{
  "model": "multi-label image tagger",
  "train_examples": 203450,
  "image_size": 64,
  "isotropic": false,
  "norm": "layernorm",
  "layer_scale_init": 1.0,
  "conv_stem": false,
  "depths": [3, 6, 3],
  "optimizer": "adamw",
  "eps": 1e-10,
  "max_grad_norm": 5.0,
  "max_steps": 10100,
  "batch_size": 256,
  "lr_schedule": "step"
}
Rows from block 9, named by matrix and row number. Rows with one number belong to one neuron. Each number is 500 + 40 x the weight over the matrix's rms, rounded and kept within 0 to 999. All counts start at 0. Numbers have three digits each.
# gate: MLP gate (model.blocks.9.mlp.gate.weight, 672x256), inputs 128-255
# fc1: MLP up (model.blocks.9.mlp.fc1.weight, 672x256), inputs 128-255
# fc2: MLP down (model.blocks.9.mlp.fc2.weight, 256x672, transposed), outputs 128-255
gate.15:432515404460516459500477450539468451460470597462555454412505456443489583470534485518449475489439520462499535603508517452462512519481497546523427495467529461428496534510455478449585496517492549543584420520551463518490466449535554444504515536508543510537564514540503441493468494518442558540492523510444481537561528506518504509462561538643497487453498458521467552586514538556436457545494
fc1.15:506557497523490543535445537418486514470478451512478447493507506540576538414538500499495494481485472540540495396546493451516587470475529475534545496540470603465536463449630540532473491568557421520520469518464490539452518585504510490455455531531486473488485575480456506548611593520512530443479511503513475468485531515486480431462538458491508430459521499519514512497492430445567485444510
fc2.15:533533558509531520486507496541480475497512529420472600459546501601523470508474525461502538509495531548551545531539551468487493498535494522493497494475523517525484519497549531513567478482498517593458506483444496562453493470513544501482583542428524533412476579454524459503478478520495423443485527485468485527421479526510494430483413475499438455435504499528536518549565526470489512480470
gate.16:472540505531488485531472507491566492455515585512517490451496487539545453473452460559546512488452447527471566509492502467521450532493537534527561581456558424479511563522450490506501512547457502511457535497505465485515524515491452453478450538605542555510489416528497594435515438498507521435472547482499459479494569532519429543511473542560473513548547454503588562535489470463488480537535
fc1.16:516484527482494452561572446609461456465555440466469396513569467538547463458515531470429469427431511536460561535464480442588562549541543506514439532517498498477561496501530566492515489531478439543545420486531462405520524459464555494544422543470479511549470457423435504455487511493553545498432498503496479498495523492517528505541481526479500460465521475528534545531515511544513479457430
fc2.16:497500522456488535513498582483509430544496424535455488525529546574484432541498503510416486479448496510493509488537446548516525456502529487479568619471527502520475553456496519511486596571503513522457495414447464509470462447465446525467522471509539560464513481494462522506514516453465409463540442513532475530492476503519546496495483483539518494547525509538553517620507456478507491532476
gate.17:472514463520475575525530475505466546489523498504549553456437504493478490591554529510517498527504502515470521471499533453448474468480459480496503472461389542492469551475483466533515459460541481452522442511493492551527484453525525517486528507516506519446514536504473425542447496586512423525508514593577481443598492425498511469509474462473519526490489445456481418560542510463498416509490
fc1.17:529528492529521465485515523489526540453555502575451531528438543461429533539452549514500498513480424543538507486490464515568481434467499504508454559453456480488536505536406509489571450444555509484501502503482552509562531491554440434495500543459491492546533462551480509470530529547493389489524513487529450513465466504575499512502550440564544491492477498467529532458475546464494394566476
fc2.17:486518494458519453544550508567480539562549508520558477545472460442502486471469499546484524517464488470484536564505474488508453516427522488552487449509491476496520546476493533436555483476488426518518539518501523543540559513550469482544493540517547505462441509475512515497477507515460569520525489553506498526470488517542460477451513504499504483461460508526450489446487498478514568498522
gate.18:498497530517465512449510553507475554426450516495523530561510429462524560487491446453532453575508532463534515492517509541489477485502486528509558544493533461499544522514514460515511533509503470509515501542546529561487463521539505497574466502484580478467504548510533530535483451544549474523490474557496490513497483498546401505513525470443582520521500544514518512443488478490511417495460
fc1.18:505567484506449547510489464510516572534492550470529481473521482418536520501501532468490502521529475476447475587495514487480504481441456562484447465494466523513499525451522442451516493453486495452598422534514541552468564450476500514438509525445481495566481502471533553532549524452534558432584472560537522466536478466493463470528487532549394479527526498506493481547529486483524459508563
fc2.18:547495427493533508503535513500458513505524536535476521496479501465559493434540522536575565432573466484509481490455526469422489469609504470528483489519479480422570457532538524517500436479485434480457508550510442511476531489482465498539473482516570544548552526487512492510567500474544468504543485504469499431487505532421606522495498452556508498515533551532489459544504470508488526489461
gate.19:541504451452515541430476550507527436589484488470605468486482508495513451449477485480535510462454536467481490557472504490581532489519470490526492520522449507442502507491460491421450548486472481521556521562491531518572458480417475570514508434489489514533508546472476434466557576449532514435502501519560473453504484512591544452436563538531535554461475481527550445544518522614483521522461
fc1.19:472421510495510405523479543429492493481535501519544533506470517478514469507463433555496517501501545576561511483466484530530582449516470465515557442463464457498520518472569521473510487573475415518551489498517518498531492509516464487462508480526562484508508494511433517547463505449524477501506526507418499452497505533500520448551494491490462491436536518437421538474527480531521454465509
fc2.19:473538518525520521452431443509497489464503472485503479527481516475514462464488538519505435484553523470432519484426494503471466578536473483568518441505519602499485463462476544539484449477455508532525542503442498528485572541521465446550510557530465488534453546547471473511562439539561563492536496479501492550501501533476527469546510403459492479449520569419591550434550455588451506573505
gate.20:513531443525565498559531493419473452454509568517493488481465489534492569489537497543506522459511435480513486489469454513485454572570515460553403572446506471452465506479421502429480426484454467446522530508555467572469525453414398472476483475496521471556476501541428591474492498517579500617518503494512471495466556523499462459480467538524460484532508491513456510520473447478447491454517
fc1.20:511478516523487506502468522435471500448516494525496478473519467507502573422548533482473616504504481515457508448518534467518498443542532488512505507520449536557463505545436439418499528505493497530470508441501483526572471512454507483497536556502517453516503482495559429458523499390543515518506435577488507475584554488485545399525521515553483567516524488475489548594469543576516479512500
fc2.20:493516549546525436509500460480492457503518568538557545532509508504548446491484489483424449497487453515476515486480473528509585581551470547417574466481534492471455535498431478474508535494472532528518488525438533492456442491477495455499436523504402501510440517462617503500482524558489535494537479457425527473544521458372514440549468520468469534428467418456502483519501499496484500493497
gate.21:477524470437511424479574514601467505552572448536480545536495554458561479501555500480512512495516472516493513496463490490505483497511541560503481513489548570536466495526470502467493537495510550503521485446494500470578501475526549525532511553403393457509449476540555469563443450533520427565507497529585429422472486495407520558554498503459488529460490487522528490526520474545473573500559
fc1.21:485469497555517515535459479498538508496488549541467496491520463483530569552533505531455499449556511548473557571520479480502549468523441456452531524508476543485460553525504495468523508554568571592459502537493422543498435533480507527512561480513498462483523552494517462497495520451542578523403464407517433526476519499475478472526524527577419493451517474509462517558468585568487463457466
fc2.21:564555519510445579524454494544528450465467432554422493523389549529497478484543575486547546516541471472442508483482496418533536462526514499571507549479484505509571466452508536524455513540504493512473524481470479478538519451547547520495576450517477526490505510505527500461501524412489486533421456543478531574502489514579502522440484530489494512552539520547498527488523544442533485397505
gate.22:462528487475440591507516526518550466580424500488427500618484540460547523469554532497528441509528507539514533529506450449450571428516463467466522566516536615454512501500493448537464456543553543415492462460464486516508411444492518471486435529497527444450498556503499438510447557432548476510509473469485453515446453500473551467503499431461510547524503546494508533546523472524502529433576
fc1.22:443494451565483487537475524547462448477488526570529513481432548493554540477581493498492522516434487522537465542547469474509418494498484579527503564547407440525459545461542494536567452525540500499577480483512516527474475477520587571503496497519523509508498541502509533526506533490474488551503540465458469508474404427515418499504444447519519496409444558553430489466560454461580519493496
fc2.22:550515461487539429440482490565431441522456490446457487521528548535443500486506515406556502488488502403479501537549474507508482568393513476533447573486479438438522582476558544464455437520493452517487449451517508554539455524519499534489573544483491520463505482471491551480500420450574501492551516534506494506482545495526476535475516460485468470494457484511452445501429482513518467492543
gate.23:545471491564528538465481452485484472409517498554488505462454516424559523582481531498512524512526460469489470505465456478488503462562531510521487502583481528511509514480505554441493551614511555572542518511449471469522470520461519483569470469529538463513478479510502505518471492519512549490476475519581511511474537593474507429505574511531435565552556560453517557499493567528456473516438
fc1.23:468462446523493482571486533606486494502510556466506489487582490538546567488569555468541579500569578498530480491446436488517475568475511528560535469496407540516477508435492474502426503492468510514494436521520480512535512484470507497505450484514497521462473503446428480525500513607539545504481482454484460434457501566446502481480517519526430505548557497473495487510501505472475490527580
fc2.23:480460477485487516590471444570507471517503465455456438402431470532532448533552550561555492458524519567520501563583478542478496560476479505522505457531508551490530479531476563485495477468504513544483544570513517543483511523502441435548472503401535479476458460490481544460424479550485448408533566538513425521442520549483457510424510459517493483553466527521528503571484613465567524494449
gate.24:483518545500471494545494483495547469532363481441462480525532477463455605497541496450483568467450498585492505519473562545569476449467491503499553525465505503468547517542498434491490533462502583493537492536505575549482496543506448429559467501455484495539502599487524410509501496539549559512464495416469581418542480419495544483533493519505442549512539459466446531574500533526483536493482
fc1.24:497495524481473462513595483538496567513511477461502554476545452530467468524554551488470527482489531596521469459537548553544579468528550547445504545522540517515547571526516490526492515474451484521506479530437492531514571490554485550523497494515537469566479490481424574563502537556486457438496439499540499453502484455560488490535561522437490410455428447518482443535493477488455523552482
fc2.24:520543471490521532477497477586462518520498499467446471550458521500504528467502513454534500430432530458531402588518540440403536502490512454556513528484529530417464474595512507500451512508539556544477425505481525462516488499495469467480491514471508502538533509500487459436442525489563540503540488459454498519488507447583504511458451528501520487476528423515423455453476528497534510517493
gate.25:502531449535518549487495463485495566524462547559522562542410511472549463566545462511494511555486503501487531514501566523518528447505474414442475526399485528509542501508532561491444497505509497490529422457488480491514470542440454528422515461470545530478577494456469496526482531441511546540532495520483524461434535551493451495503522524457512567494552517509564498499523512485539529427530
fc1.25:565557471482468524435537465553501527582511555549488498455477502513570533513511565552456476489456489488548550481493455487491459513506459475454394515536544567437503523475532474468558449528554519502467495499473469490489556479494490468477514440586459515467487465444465521473520466501483454518453437477589446558442539486449485494379480518510581538573490470521528517512516493466470494505502
fc2.25:452508501506496444550573553490487441516609422518506509496509547430409618552508495491533476486511509521492457554497448528516440539528457503450494497560600533515463451513464534433458541529474484507519491503515504477509507503489522533530499486551465474511561452471522527548537531504469539526523503439470428512445514481507478479461495542436511392486448517499470473478531491535525516564492
gate.26:499439556532509453493552496517562445530482529474493455449487512535440560503537542547498550489481523454489471547445496527525570524469528503506484478515582474477446557520543504514511524442514479504480569480554482515496444489510481458598505523493464532515447473487505559431494596404430530504551518541527520519501452490546498486485526434488480392532486520397452487475472434546461458534451
fc1.26:508515468498454518495563433483564562406485489501472515583474509490545538492504513497501514574539419513477525460515491480460458439401486568495496467449513501409498469427465577481512527463496554552537491489472509550442417481503456460494503510387442533582544434434589520519479538504392437521539579543480542467527436457492515518523587483474456501526505501449490407487521486521497488534491
fc2.26:473584461496492455442405446495483541471566503506532572572512568463507570508543475496518553503539469539551468519467477432451523472449471497459526460544477469562466500496552473513488496509461514466492439512467519524468560445568448469516483567492547550471508475492425565503550534547418464466455549495490517505567519543445470556457487536541479548424518516535501446542501446539541479510496
gate.27:548527524498451480550496484475479437511540380525515450498465537447521493557492462436584482506479511539484411557530550514489481504471505440468506521523473449521503460501520418429553498446488511466530496459492556505540581445445512543531440489465514520506427486453415506520568575450481485494492494521513519414568480493533485518539535506544501453520574469463393504539507468489431545555520
fc1.27:420535494492494521553615499503459545461590555505439482530465468514550370561561570441525473463494415497512435489479525513452504468536638514517522438458458491458518420441487563566426508462459603514504491467438427423519515519508482558483546482483560522489510458458534492503510473496500476438593509521508537515494509522557543455508464510450491474503509535478525492498487552517515510426534
fc2.27:517452414559544579558510479454534493498470415511515421396439467564446578392566540542497472503463480552485452497464505499479496565506445531459515555471551486469558485540539473494495491474507565512467511529545517496480460532493474486494586451513551457503490492428437500480462478556520560514442541537582541527509496539538533410519500512440478489506415555464572494467579496475536486544457
gate.28:444475494538576522455510475540452486458509499399455500556583477484476480413522477479465514564544483510533536581460451529481492515507531467576541493536509519477501432513475533557513528507512507372495551430508535534442473474474526516470482534553469490527508511525526479516566483533516543525546556547470445542473500433461533489533510513535468588454497462491504514438540449527528544512526
fc1.28:434522432463557468526407471466497494474571538448566437522528504555482479423507418590521485562524498567432524499536495473479528507437450559559536530530528507485411458448459458558519512427480558530554525508597560480479510510468506572448503536518531463481487551487455520494536528484518476476500505453456476473585560595488537503533539482477491491510461523462490517485525465501536543473511
fc2.28:511547542498501477522509409450461511463491524485506493524513496502513447540478499515530379449513555476561497493530501524460464497535597454527497505542552560423520507455428500477523424490512508537540523509442505508506480476524484433513511486493578498511511561558519482468479467511519485493510459444477472461489523491467492551453544505551449529455567465428520459471567487506500549502515
gate.29:499599495453497489504443579501424473498481494557496553493551467476606504487414520479530514608452519631505477504482501517523535463515515428494492556510496569610539575462559476534456540523400454526566480436514478445491542481453468484440466505519458536471527505512529492474485507469496508548461508499472517554462548543416546502523452495623487481587498396551530466508494514479428484515547
fc1.29:532530505520502501544482451512544464492499540501434505502474529490461493526478498619538497465472490517557509440473478520534457466452552469523591497496568488497492515506522453533502485510547578559502445549513503489420485537556526512540523571448460574498484512489479505521475450536477508540557528454502530446479432485478501540507565509462514522507497419519493463440528544509482524484460
fc2.29:473456516480481530511625511506570593442429452567426504561415593524461416569548472522487537502517516592458518529496511520557444577508484513585475455471417396506519496552537474508551382490451509492508531534529532537513523436469516506551447427498424560471495434526461468575400500421536479459467545464411510505462515587439486478542503475494583523481503448443474524447473500523536479481419
gate.30:566518484501485547491442556499558535509397463550499479552527524495500548478448503515518487493503510486509551426543563505467496495539540613503465539451433407557493492540551506465463512481559466519493451540444518484564478563509377525521487455559512502555431449548531522504580530498535487485508450496501468487537557463499502415507473494507419452511438506459455439514542522516508426520549
fc1.30:476470552461514502486518464469521515520557500476469525443573441564407510560526481504524450475488458532531460586487531555388465462514517474471503460501500436527512480488521482469510553514518385558434419546476553499518420484509532465467479488496508511533497568515586484509494412595478542498540484515456574507482513571434559486516460537441596547488506634540482533494466527520502557484525
fc2.30:533567583437501542589501482501436467499412474541506399526497506500413454505486468366531500484444389535492520547523566484480497543501523492580494547501524425464523428521504589456463458482482472481461561539482528507481429508435485468489519403455490516434487502516483542459530510581505493583529424532547484531504482557527552463466479477455574531582533483516435522421476444527497453481537
gate.31:518565548465515455495541476430513595509446578526512489543502508494462559490512499504492586490438478441489485454447438564475510501499506441566587588512481538563547482577454537445480550510511480514445534485500531521517464529459554436512508493523568510508510486497500495519442420497473485480465520514495573487496496534515499524515382516463526494516573511482529492495553493529525467497518
fc1.31:515510533496488481559419506560466509505446478440419531514400457516506518451465475453479585525464516499472517534497492497512478485524494542562500503447504510431427468457458509501431515368484468465482495557512532443510516516497520521465549500400560515526430475466533462569472440469496536551504598476449478521506492470525637499537474537620512519475485504467495517454439522501506536479446
fc2.31:533538569466484454465447459497558445517493455502505525503429508506527523556477510481538563498533429527449467552447543503486489441483434570524483512491514489502514496516549493530542518486500462512447553507563518554588418507512445461478493373475584536388416458508511529520505503473464444466506499595479479565516507468502485531542468477606452495540457472488503467549534462551507472442507
gate.32:560522497542473506457496478520529523540572537466549428512517527451404549477533517497478496522447495476483547519565508530549497447560533461436507480595465512461503571406482424530450497559491485468511508525418500528553540537504534479489547491464559477546560523460437524472486482476491438540496486494532442472464567507563505400507507488496452466524463504512506541581531503461561497461486
fc1.32:462513524468443484494521535525560543555480511454497494454505561541508534514568522487518530537528484533517490511539463454431531499423630522528424466549494507470464444550500468526542517495492504492523423412489439453452541530459547486534491531498483480441512520506490535526456494610434532519490503497481485488424429622459474553512459539470453434470541508475516549474485497444487477538575
fc2.32:398443509428506419494488475539455472469488524463491428518490470497456500501528582499495446481545441500531466532495488534536513543468509506536435508530508480471581524530503490433500498511509487405524489476507462581549428503545427519484493521478457536550505428506504462482522537547430545557531541512490507460456518569439500517517552527479544551540577485469534447507497523487526494488558
gate.33:437438566492447514500450528559487464599467521469563496424465426473550525586503492479527478421516478458531505519443445511519465585519453579508479524483543477471519547480493479485439482498575520468467525472478510536543487496488517549533479495510492487528495495537502569522524495513538500507483521456455527521546549489542504514572507486498540558508535598470543536514472506494508579539490
fc1.33:542515509450532442470522485419521571525478567441589485476522522480487539547467490513516471491510464520495439499466500512482543472531475488538460576479575484461492472449450488496501497585464507446439442481518481488524536574445476481486498521539517524545554481443468552482499506545494492544510496473438442550434591534512461545527575423501467485501512494472477488528540462443470487488606
fc2.33:506506493479408514517483486503480574512508501537474504493407406522531440557525509531476475490433573501486540488517517451492529494509434482561484526530519519475497458470489440469476559448549561512469475511534535494538461465547411527492515535585587464513515509554434530479495499556499536489527517519598471487511520529529491429464434492477508524464503502515477455495526542511471505513532
gate.34:518500542537526469465543507525494593533434453465539407568522546486535548500542503495459513528488430401483556419446507417508499533552490511509496527549464575539531541598492438515425516506448502517541550491485526463491490379513471462453536466471468543566472535483475502540514523551490474465519454545487509583524548488510424474431527562481558458493470559476454512537456412487496450531475
fc1.34:539508511507566484451550567376562458411441499522552487499457457531544434491488452580529422452609518439526485502448508521547451522588476463481485469462524553476615546441532409506491537512555454507451506504480577540509516516514553502502549483495438479516447461506471520514423486566570547478495498473511447519508534524547494462458459512534523565465459386554505450487521413489511504489522
fc2.34:529487507477573470453464498605542508460500507504555541504554470450537425543534484558494451519516532486512550513550416526483453546491523495515523543454513514511530505513512533499500522473533482459544487470508510540457498518496555434479466509411437528469527464511516499522487471538477516484549562462470509499561472607495468599457517489515437386472481495457517516542443520473524477582485
gate.35:507504540450518375521475534479467527543548497543534503450445466571444535469516506442544517448485503453492531517511507518528460531497468462537540455470485472500507570454475522428554490554491485486513529552535504520505521563518530501462496540449497554514423530493435500485449511489551582457466442504474529520481479457519494483445466479468478486459486455570468500423586549443488501548521
fc1.35:536575475485575466509544431493491557489511450506518435519533443493462472486547563552526547489484531514424502483564530435532478511523569478557495477499537559492517487505473499463444428478469501496424482495436477471492517527465503511503474487487464511479506503484524478456544465512539493524463491531514483488485534501515567488533435559525549481486553516495482499601521467482486480503482
fc2.35:530510522585498503419477532453503524441513538502513537514490519436494511504550515446502513523464526493482537489576495483407493520434528521478478512496525495488503499479438534503506524539540521528497430502516520508490496446481558483507469544531455531415446464475482576487455486548479488480536546482518517492501529467486428519457453514518499466594459473480590466584474537466540424557509
gate.36:534570488479552548454425492442469538505607458483509469529488460453533507484470585496558486535582546517455535490468540544508581504484508454479493491460490500445467448436484506526532530526484391524456503497506491519451463533452563521524532460501445490483475520458500485518473537445492429566451521544488476495528485534486514506429558507440474449487515500555448483512497537556485542460468
fc1.36:501467525541531482475474502520503535482502553456490447531507468528513450543416501480474419533473470463529497453523472477500518513439527565474478530546509529514520479480504489521455487508439483506534518446541518465532492508529461475403477520516513552491478445414503538496545483511470483469505515483469504516570523537593503451498546495486472577534504537430459447566514580530491502523467
fc2.36:488461513505429473499572476544497529453532505539501486571499530519474526504604464520438507473485549532428504520476479545461479530541524510554468487506496394500503525488543537519540472497553512506518524511476458525517476535504465434475477428588471496520533541525519473424483475520476481507481540558490536495499506505521478459508480432551563534468456534533601477480559482462498477525471
gate.37:478499533523496493510462455523507511541492556450493514514550501520534516436512510480549441394510482445468512460484589465542501520525561537542482529449450455542471467579462499471460543460532499487456517487558629525499560460542524477494511464499528487436493492526524467470496518463557517519411483490487467501521501514474508510530431553505496541560517443526468523484549526488479515561483
fc1.37:495538485525511404552482539514476407538512517467520507535583487511518549522567481501453512547464436547464452528489525496535501541508434584553510547491516464517532456494466613487480540503530452507433425470478495478512548564485443515474468520516480522450575517466461459466494513556537481526517548519468539477513530523430493523562456521470489542482544525510485534465568493506516506496425
fc2.37:531549558429504509490492491431452572540546531538532537477535476507438430483491432541489522465453481563441540473498527484494498503408521560502530444465497493527473468521481418537508508555506529609580441483499490516458510471482451458504418448550493554481460527504484455521503495508535489465567515516451450458495464503478454502509468472452517549546487477486578525579536497476480470543450
gate.38:514549496417501536464518514443547478530474562462452555521498498530478529469509466475443508488464547529454517455498517470544567478514523497425532566465573455508517505461475486406533492503501540475514424544506472480526480477563557532448467552541503506609474451528517526498534507538572495495543520443499500518471484495491467449478562510470544445499466474488513492503514523507491506479517
fc1.38:480467496492513498514506522502485449515538520485506494519377432500475492504459464536560519554501528487515507528563502503470508399533470561449583526421524507555499551471521495467516579464475453479554505534510499556509542530516470536513492492516583518522476505450536511510500466450499528522459529461449509440519454501550457578533505500515506472455476577505516565492477511478572446434495
fc2.38:464511529481511506494436490539487575508575521540516561540500521485563525486501513527539486446529440517492439496450502462421514543516506460471530436491444486543540454463497531520504482473519497564553477488474460500458472512493450510509528427516445466506495416493528475462539512469512594502405476522488488453515531431465543465528442451537584531473477509467560565488461438575508493478467
gate.39:437515495515519516488541492575439585428521460426540451514531459531505464408447537563515547495499552514510449509586480537453467539520540524535544502535568480460500517465509452550584582453559531511405469510536566569443476534563455480534560525529434513473478460517490518591555490452449498547502517501518484485492504457473552470580470459492452515492420460489456486517494539492558504456548
fc1.39:492480524560514543521475545470518498558490492466520566509520425473490512490476512482459451530487489447471499486551461489462543508521472555451555486532497518459514512580485492474605558485599464438523548551451442541486459432489444527444457520500527497536420453503480488505465459456477528464521526441517529511544530448551576517468473539484551499496475546399516528527498557497515468527462
fc2.39:579524471447519464481537471446510542455484451507475426518449497473466550430532516520529507525500549533456540473480518478511470482493516532484528448455486599534521492473610445522562470528470429586502486492436501517537469486483477488542521512491434610524518525466476535545546532501510524485502532462555506554518505459506520487463563557479488513550529573543490385507525509425482496536459
gate.40:500506479536455452555523460481456477444451459576490562517538528510504497524478476489515478562509512502534551458440460463496458526543514454432527554587492515455415494485535440489566536511480428497600461483486570542417547488615468529494485488444478480526459495489467524467514530489508481552488575456565520548504481478483519545493501443468463524518421491459553492447528469517534526457481
fc1.40:487509505512559519495510406570446559518533458454481442561543450473465559507511476527417508514557538496519476482559464443470513597513518461568596472559551487534442485448467497513476493525524462495490530550411499466516545502448400491554509451481486476531485518509438515497509548491554474506495510508472535505437513509446522471408562505427428477487458457479478501561517449482489498511484
fc2.40:505451480516570498492482482455468506468478451539489528525534492492524562480458485470508556514534484500448560410477452563516509473482486489510480519551453573470503572455508520560547514492550503452504481501563484508473481530555462413543459501493417545551528449592512552493498449523536502494587506525561460580531466478527444602471535498520439479477533525533515415516532410468463513518505
gate.41:508531493496529426490519515512573530495513547478526485475514486484483480513503437563601478518474504524510453576468528469490483485520446474511490485508531466431563530488555474470617422468597589489500478488496511466432451496488445518470565498512460565458487524498517448531503499546493506500489482558543493548432463510483538556498470532568478505477470494519492519413505480511546555536471
fc1.41:559492546571474488454598510559494496483426528549550577514460568455561550521488578422478564550560499516493567506449522557535483481515494460525485464477450601455507541495486512486533474445520489541450535555524516592453461567498611473487499464481480458417550478429467482493462561506520459514496497518570508470426435501469468552592469536588460521512504485577516513386486509485470516437403
fc2.41:494494483532538500452566491543499470497493481546577478435525477474469403579500499508518515473452469525487541520529486450535519495521526477472484473483459486494527519525478473559453527487567493524503461513477474462495494487526453478532524513448556522497480469500556532505485511467462503521492526533514474459506545429526466457468470550502536440505471453538454560443495528535492489543504
gate.42:535503522539479531496553579481540492465499579449513469553502499493467482473462495528521520555527508417550534504420485437414577550454417538466505517469506569493489493549483543537413541611504507513519474529503523444520495555490475524474579448527485581501410441442488513507481544500499522483486544503458469472540461458465500467466513524552470459458468561569551526513478480551567427475477
fc1.42:481470462510486465488535530510463489547568447487560524513435459534535478530520572550505473486482458462457535480519533465583465526510470556476487405536515514465575458498480525590463546520496485507563525464507475499485503480477513513516569519436521533493459577460429543555480533491493536509489535453580418488443540389509536508436461564547515511462508493456528490511486502505483477464496
fc2.42:484427428491532427541528457557558508520527500529498529555564454487528448540577409498427496545494543508515520459479466585519461546577520506457523530469556477472422545531490530508466494483459547555513557539448432510540505513580475460466536469517468476523503457583557464488537450459492500489564489504491486515580550485499456542495546539531412517565443513515472523523475474494511472503508
gate.43:516499563542448475475484570501478489592551512574468542488511547469471520516484529474527578500516494460469483442520495498513489532509506583467488477516564495531493494517409549460483451539521516493472549525508474475563441450444454509489501435547558476525477494530529534530450522473506505454477465538495575539450491445540442470444482490479437527510472514463515433492515485545466445500541
fc1.43:550475543521571519510545431510532547494485495437495501495503530487427457534492499488550497439451484481509521559464534488513501499403459536497484535501516486572533487448401505489624489435477557483504436431471500554530461436492533446494518558478515455513516477466483524446444526444524489479509513559490498492582480478478559513532551518452495493490522442547492490530504515520378517543439
fc2.43:440544598516496448564487545563465536517402577429469544501466555533530490518489474484430416492510491555500524488498507483513558559491487434486460447420547487572482546464548459502511492584526463448560529511526467471502532527428472515460499499486494514506458547456443559450537447555529420482509523497492518433514451505490485518476490529475547487461501523507498514512572508502524437551469
gate.44:480527488474482477522501472519541498527557536481499501466484469486468521534475538533524431489500548530519462528449533460471450515523483575456473499563443494467497503389524529497541515510529475496507488531522525496460540544477441544449488494572484562529480473512483573463584494505429459526502470486450511497536430478465522526581470486446470474507499499481486439478577473460494509454508
fc1.44:464475509484440488520516427534503474536557562540435536532506499514480560454531486532502497480518489557494539514499492530451451494491470489466467485464482497569453525460492464523489517575540477477477492512598507453475524537545541466465522496489572458484484492561552497576543485494530456557517490491508452467487495509491506511541538485466529451473489514541436484490468507465493508528533
fc2.44:494500532542499573467443497514449561576495470414532585490512544523523428466514549511459528542506504540523461528546474532463495488498479476475530537465452488573458456515475483484518538478481450437523508447530462500537508511532494486481432533456450500511506508493482483473529438469498432507504518513463487488537490537526475553514531525495534469497471475466482478539475494497517505494483
gate.45:486481577428550469496504565553424481509446447604525497511613554488508548541494538508521481554497466478523503440470504498451487458391487451393452498550497481517518488463439441513573480524490483493492501503473446531445559515455468470420510539488518512629412464487530501442512478523521450537551491531519436475523510523510484542458519516453534492536490527470482543509467411498493485498500
fc1.45:515547510511473513506501466507553492555479544499457524533471498463436537544505443427529525428509498445462527496515469549499455465465476491540512497455555478495537493468465520515574534451566521540512464459510516448522529609424616437533442483558527521454545502528473485539428442536543517494477564551531469420484580512467523483453475497497422458509462458450390502518430459448483515498459
fc2.45:439499472523458435472493472525558534468502522516541447518445421435617420517568494498410522427547474468518469465541484524495492570502453477534500500488491553542470515539477515500512563438477534475482592502485530520562478549553406494478516523540514538525474541532467453566481530534478495502487598467472486556451484492445442437514403466551552479481512570496506541436439483527472514600476
gate.46:497491518523554508465446512489516462541566523540552524450511557467542493454523566459487528556447455506533573493521484499475514540491462494505507486577483482446486510565491456521466511464494535458517512603563455518490410490436487503444627518483465479467444492487543449463469491494523480617508480484566423552530486496479501475518553477472483456553479517505487559471475489554490520514467
fc1.46:486594505505485521462415459490556493461507484493560503492466565513471429446462490511458444520429474458548511472570545507476547503582516520529499521585532529506455511507567473514517547561477538531483505477525460523440473498475548448508498515552456477525509511484472548517469477470486523560442487462549447606485522522507508529464487549439484449583494447543546477493463458449476501441449
fc2.46:446505515559458512533504546429435459522445523515415485450486512475531496475485450472513457486555502508443508516542484447562515532516466567537503493546522571467571522482486479477506510545475532485493535546521501534477526533473524577481483512505512517495526505506451508523445520510562501524550505442399485536491555493501524522526510476546581509479483465479463540423497506480471533488577
gate.47:560476536458457486494618548558448500510486532504538503435495468491475624517492475468436569471514522468510446546414463517465533472533546430446507489536498483464530563552480495484467515477498495478563409524497505562491472530471474516491534550513538448470458476471454546520483510483531539539479478531457465470512445515462581443562468506564423426470421530535486509504497505509561505476470
fc1.47:547474519563471470480482527540478555463503437471543512522571512466508517460593453435525549472517592495434541510517527530484493500496451507517496508464506473520529504465505561467516462483540428535523558476512494537428501447488465508495484463565507491412487533482481465518507524498491473429495461572456496508563547487477545436566448535577491523494470518522493539501422484501460523446601
fc2.47:565569509521513540549583461481495518406453451518564413501469467469494502540474520559506532465453553550520515482491497506506515451472590490581448573539522437546551510522437501439484440506462537499442449560571495444416474519514414473548530482490579564447535524518472514498486539612501496541472521470472537422502517415509504479446466547540527505520601457539509510467431536554549555531449
gate.48:559509534531488455485384471470459482570487479526531580494508495509559457466524492538468504601511463515583456549482503497431502601531453504525603551459554502544441454533539443479511479482497518481457556508453501481582511518538505515427506491498526522593488511518474502479493454474525481491495506463534455582507531437530494507481451549434527452504538557523522534443546436539506513476456
fc1.48:488476522515448475459422479521556477453498466437486537525571469496541544505571543493435568484482465517470498486504525544460506485499490510562491546486494518537416528563488537552476486502461501530493524465560428502461525501479531451522526572463426441449552487496553480560502486573432474496525473453532421527514526525503452500466493461538484446581482598538485522482393554505487485548533
fc2.48:496490661538544500539486470417421576531522585535461390538507468537420463488449526476486434470517499581531463505583440443557507515586511510571547420488509532583484455510561472520532445562443499512544466545493548499534491523514488588533527418469516513570517510478525503443508517545546429463576413433484464497518517499463546524487496468475553515459444393505450439503503523480558527500471
gate.49:505539556521528446461491624501556483527473459489447427492488531471532484495470472419513482539469474524529545490442482533424423467468443473489510557505513563487468552535542588486464515541519426497456506438429474534556490428554501475548482557500542505518436480521490464505495525437525502468595511572556494485514468510512515513539479557602486535485514443504559463478465536507485480573546
fc1.49:503445511448515468510482468419508509504451533494495507479470489530542525513569446482565483570511511472528431504474437600569515488436480490497515472519510538541505534538503509489511491546578470509477514551490473479476469508482503547433457486501532479460473480613517573516457481496496525430542498464451518627509599461548464522554517476555481478559523537491444486488500467449529553526446
fc2.49:478524489506500480487547513518507522521564537445492402538517517511492515506489544532504646417507429487438480424582480576507538539536554457490548500469486452456427509598573509525542449488467486604517455483488547456473516474552538594516507509429489449470482500497545410573496491454472540537461549528422473501499507533425457525489457470494464482499432472545448545514416503520485478610450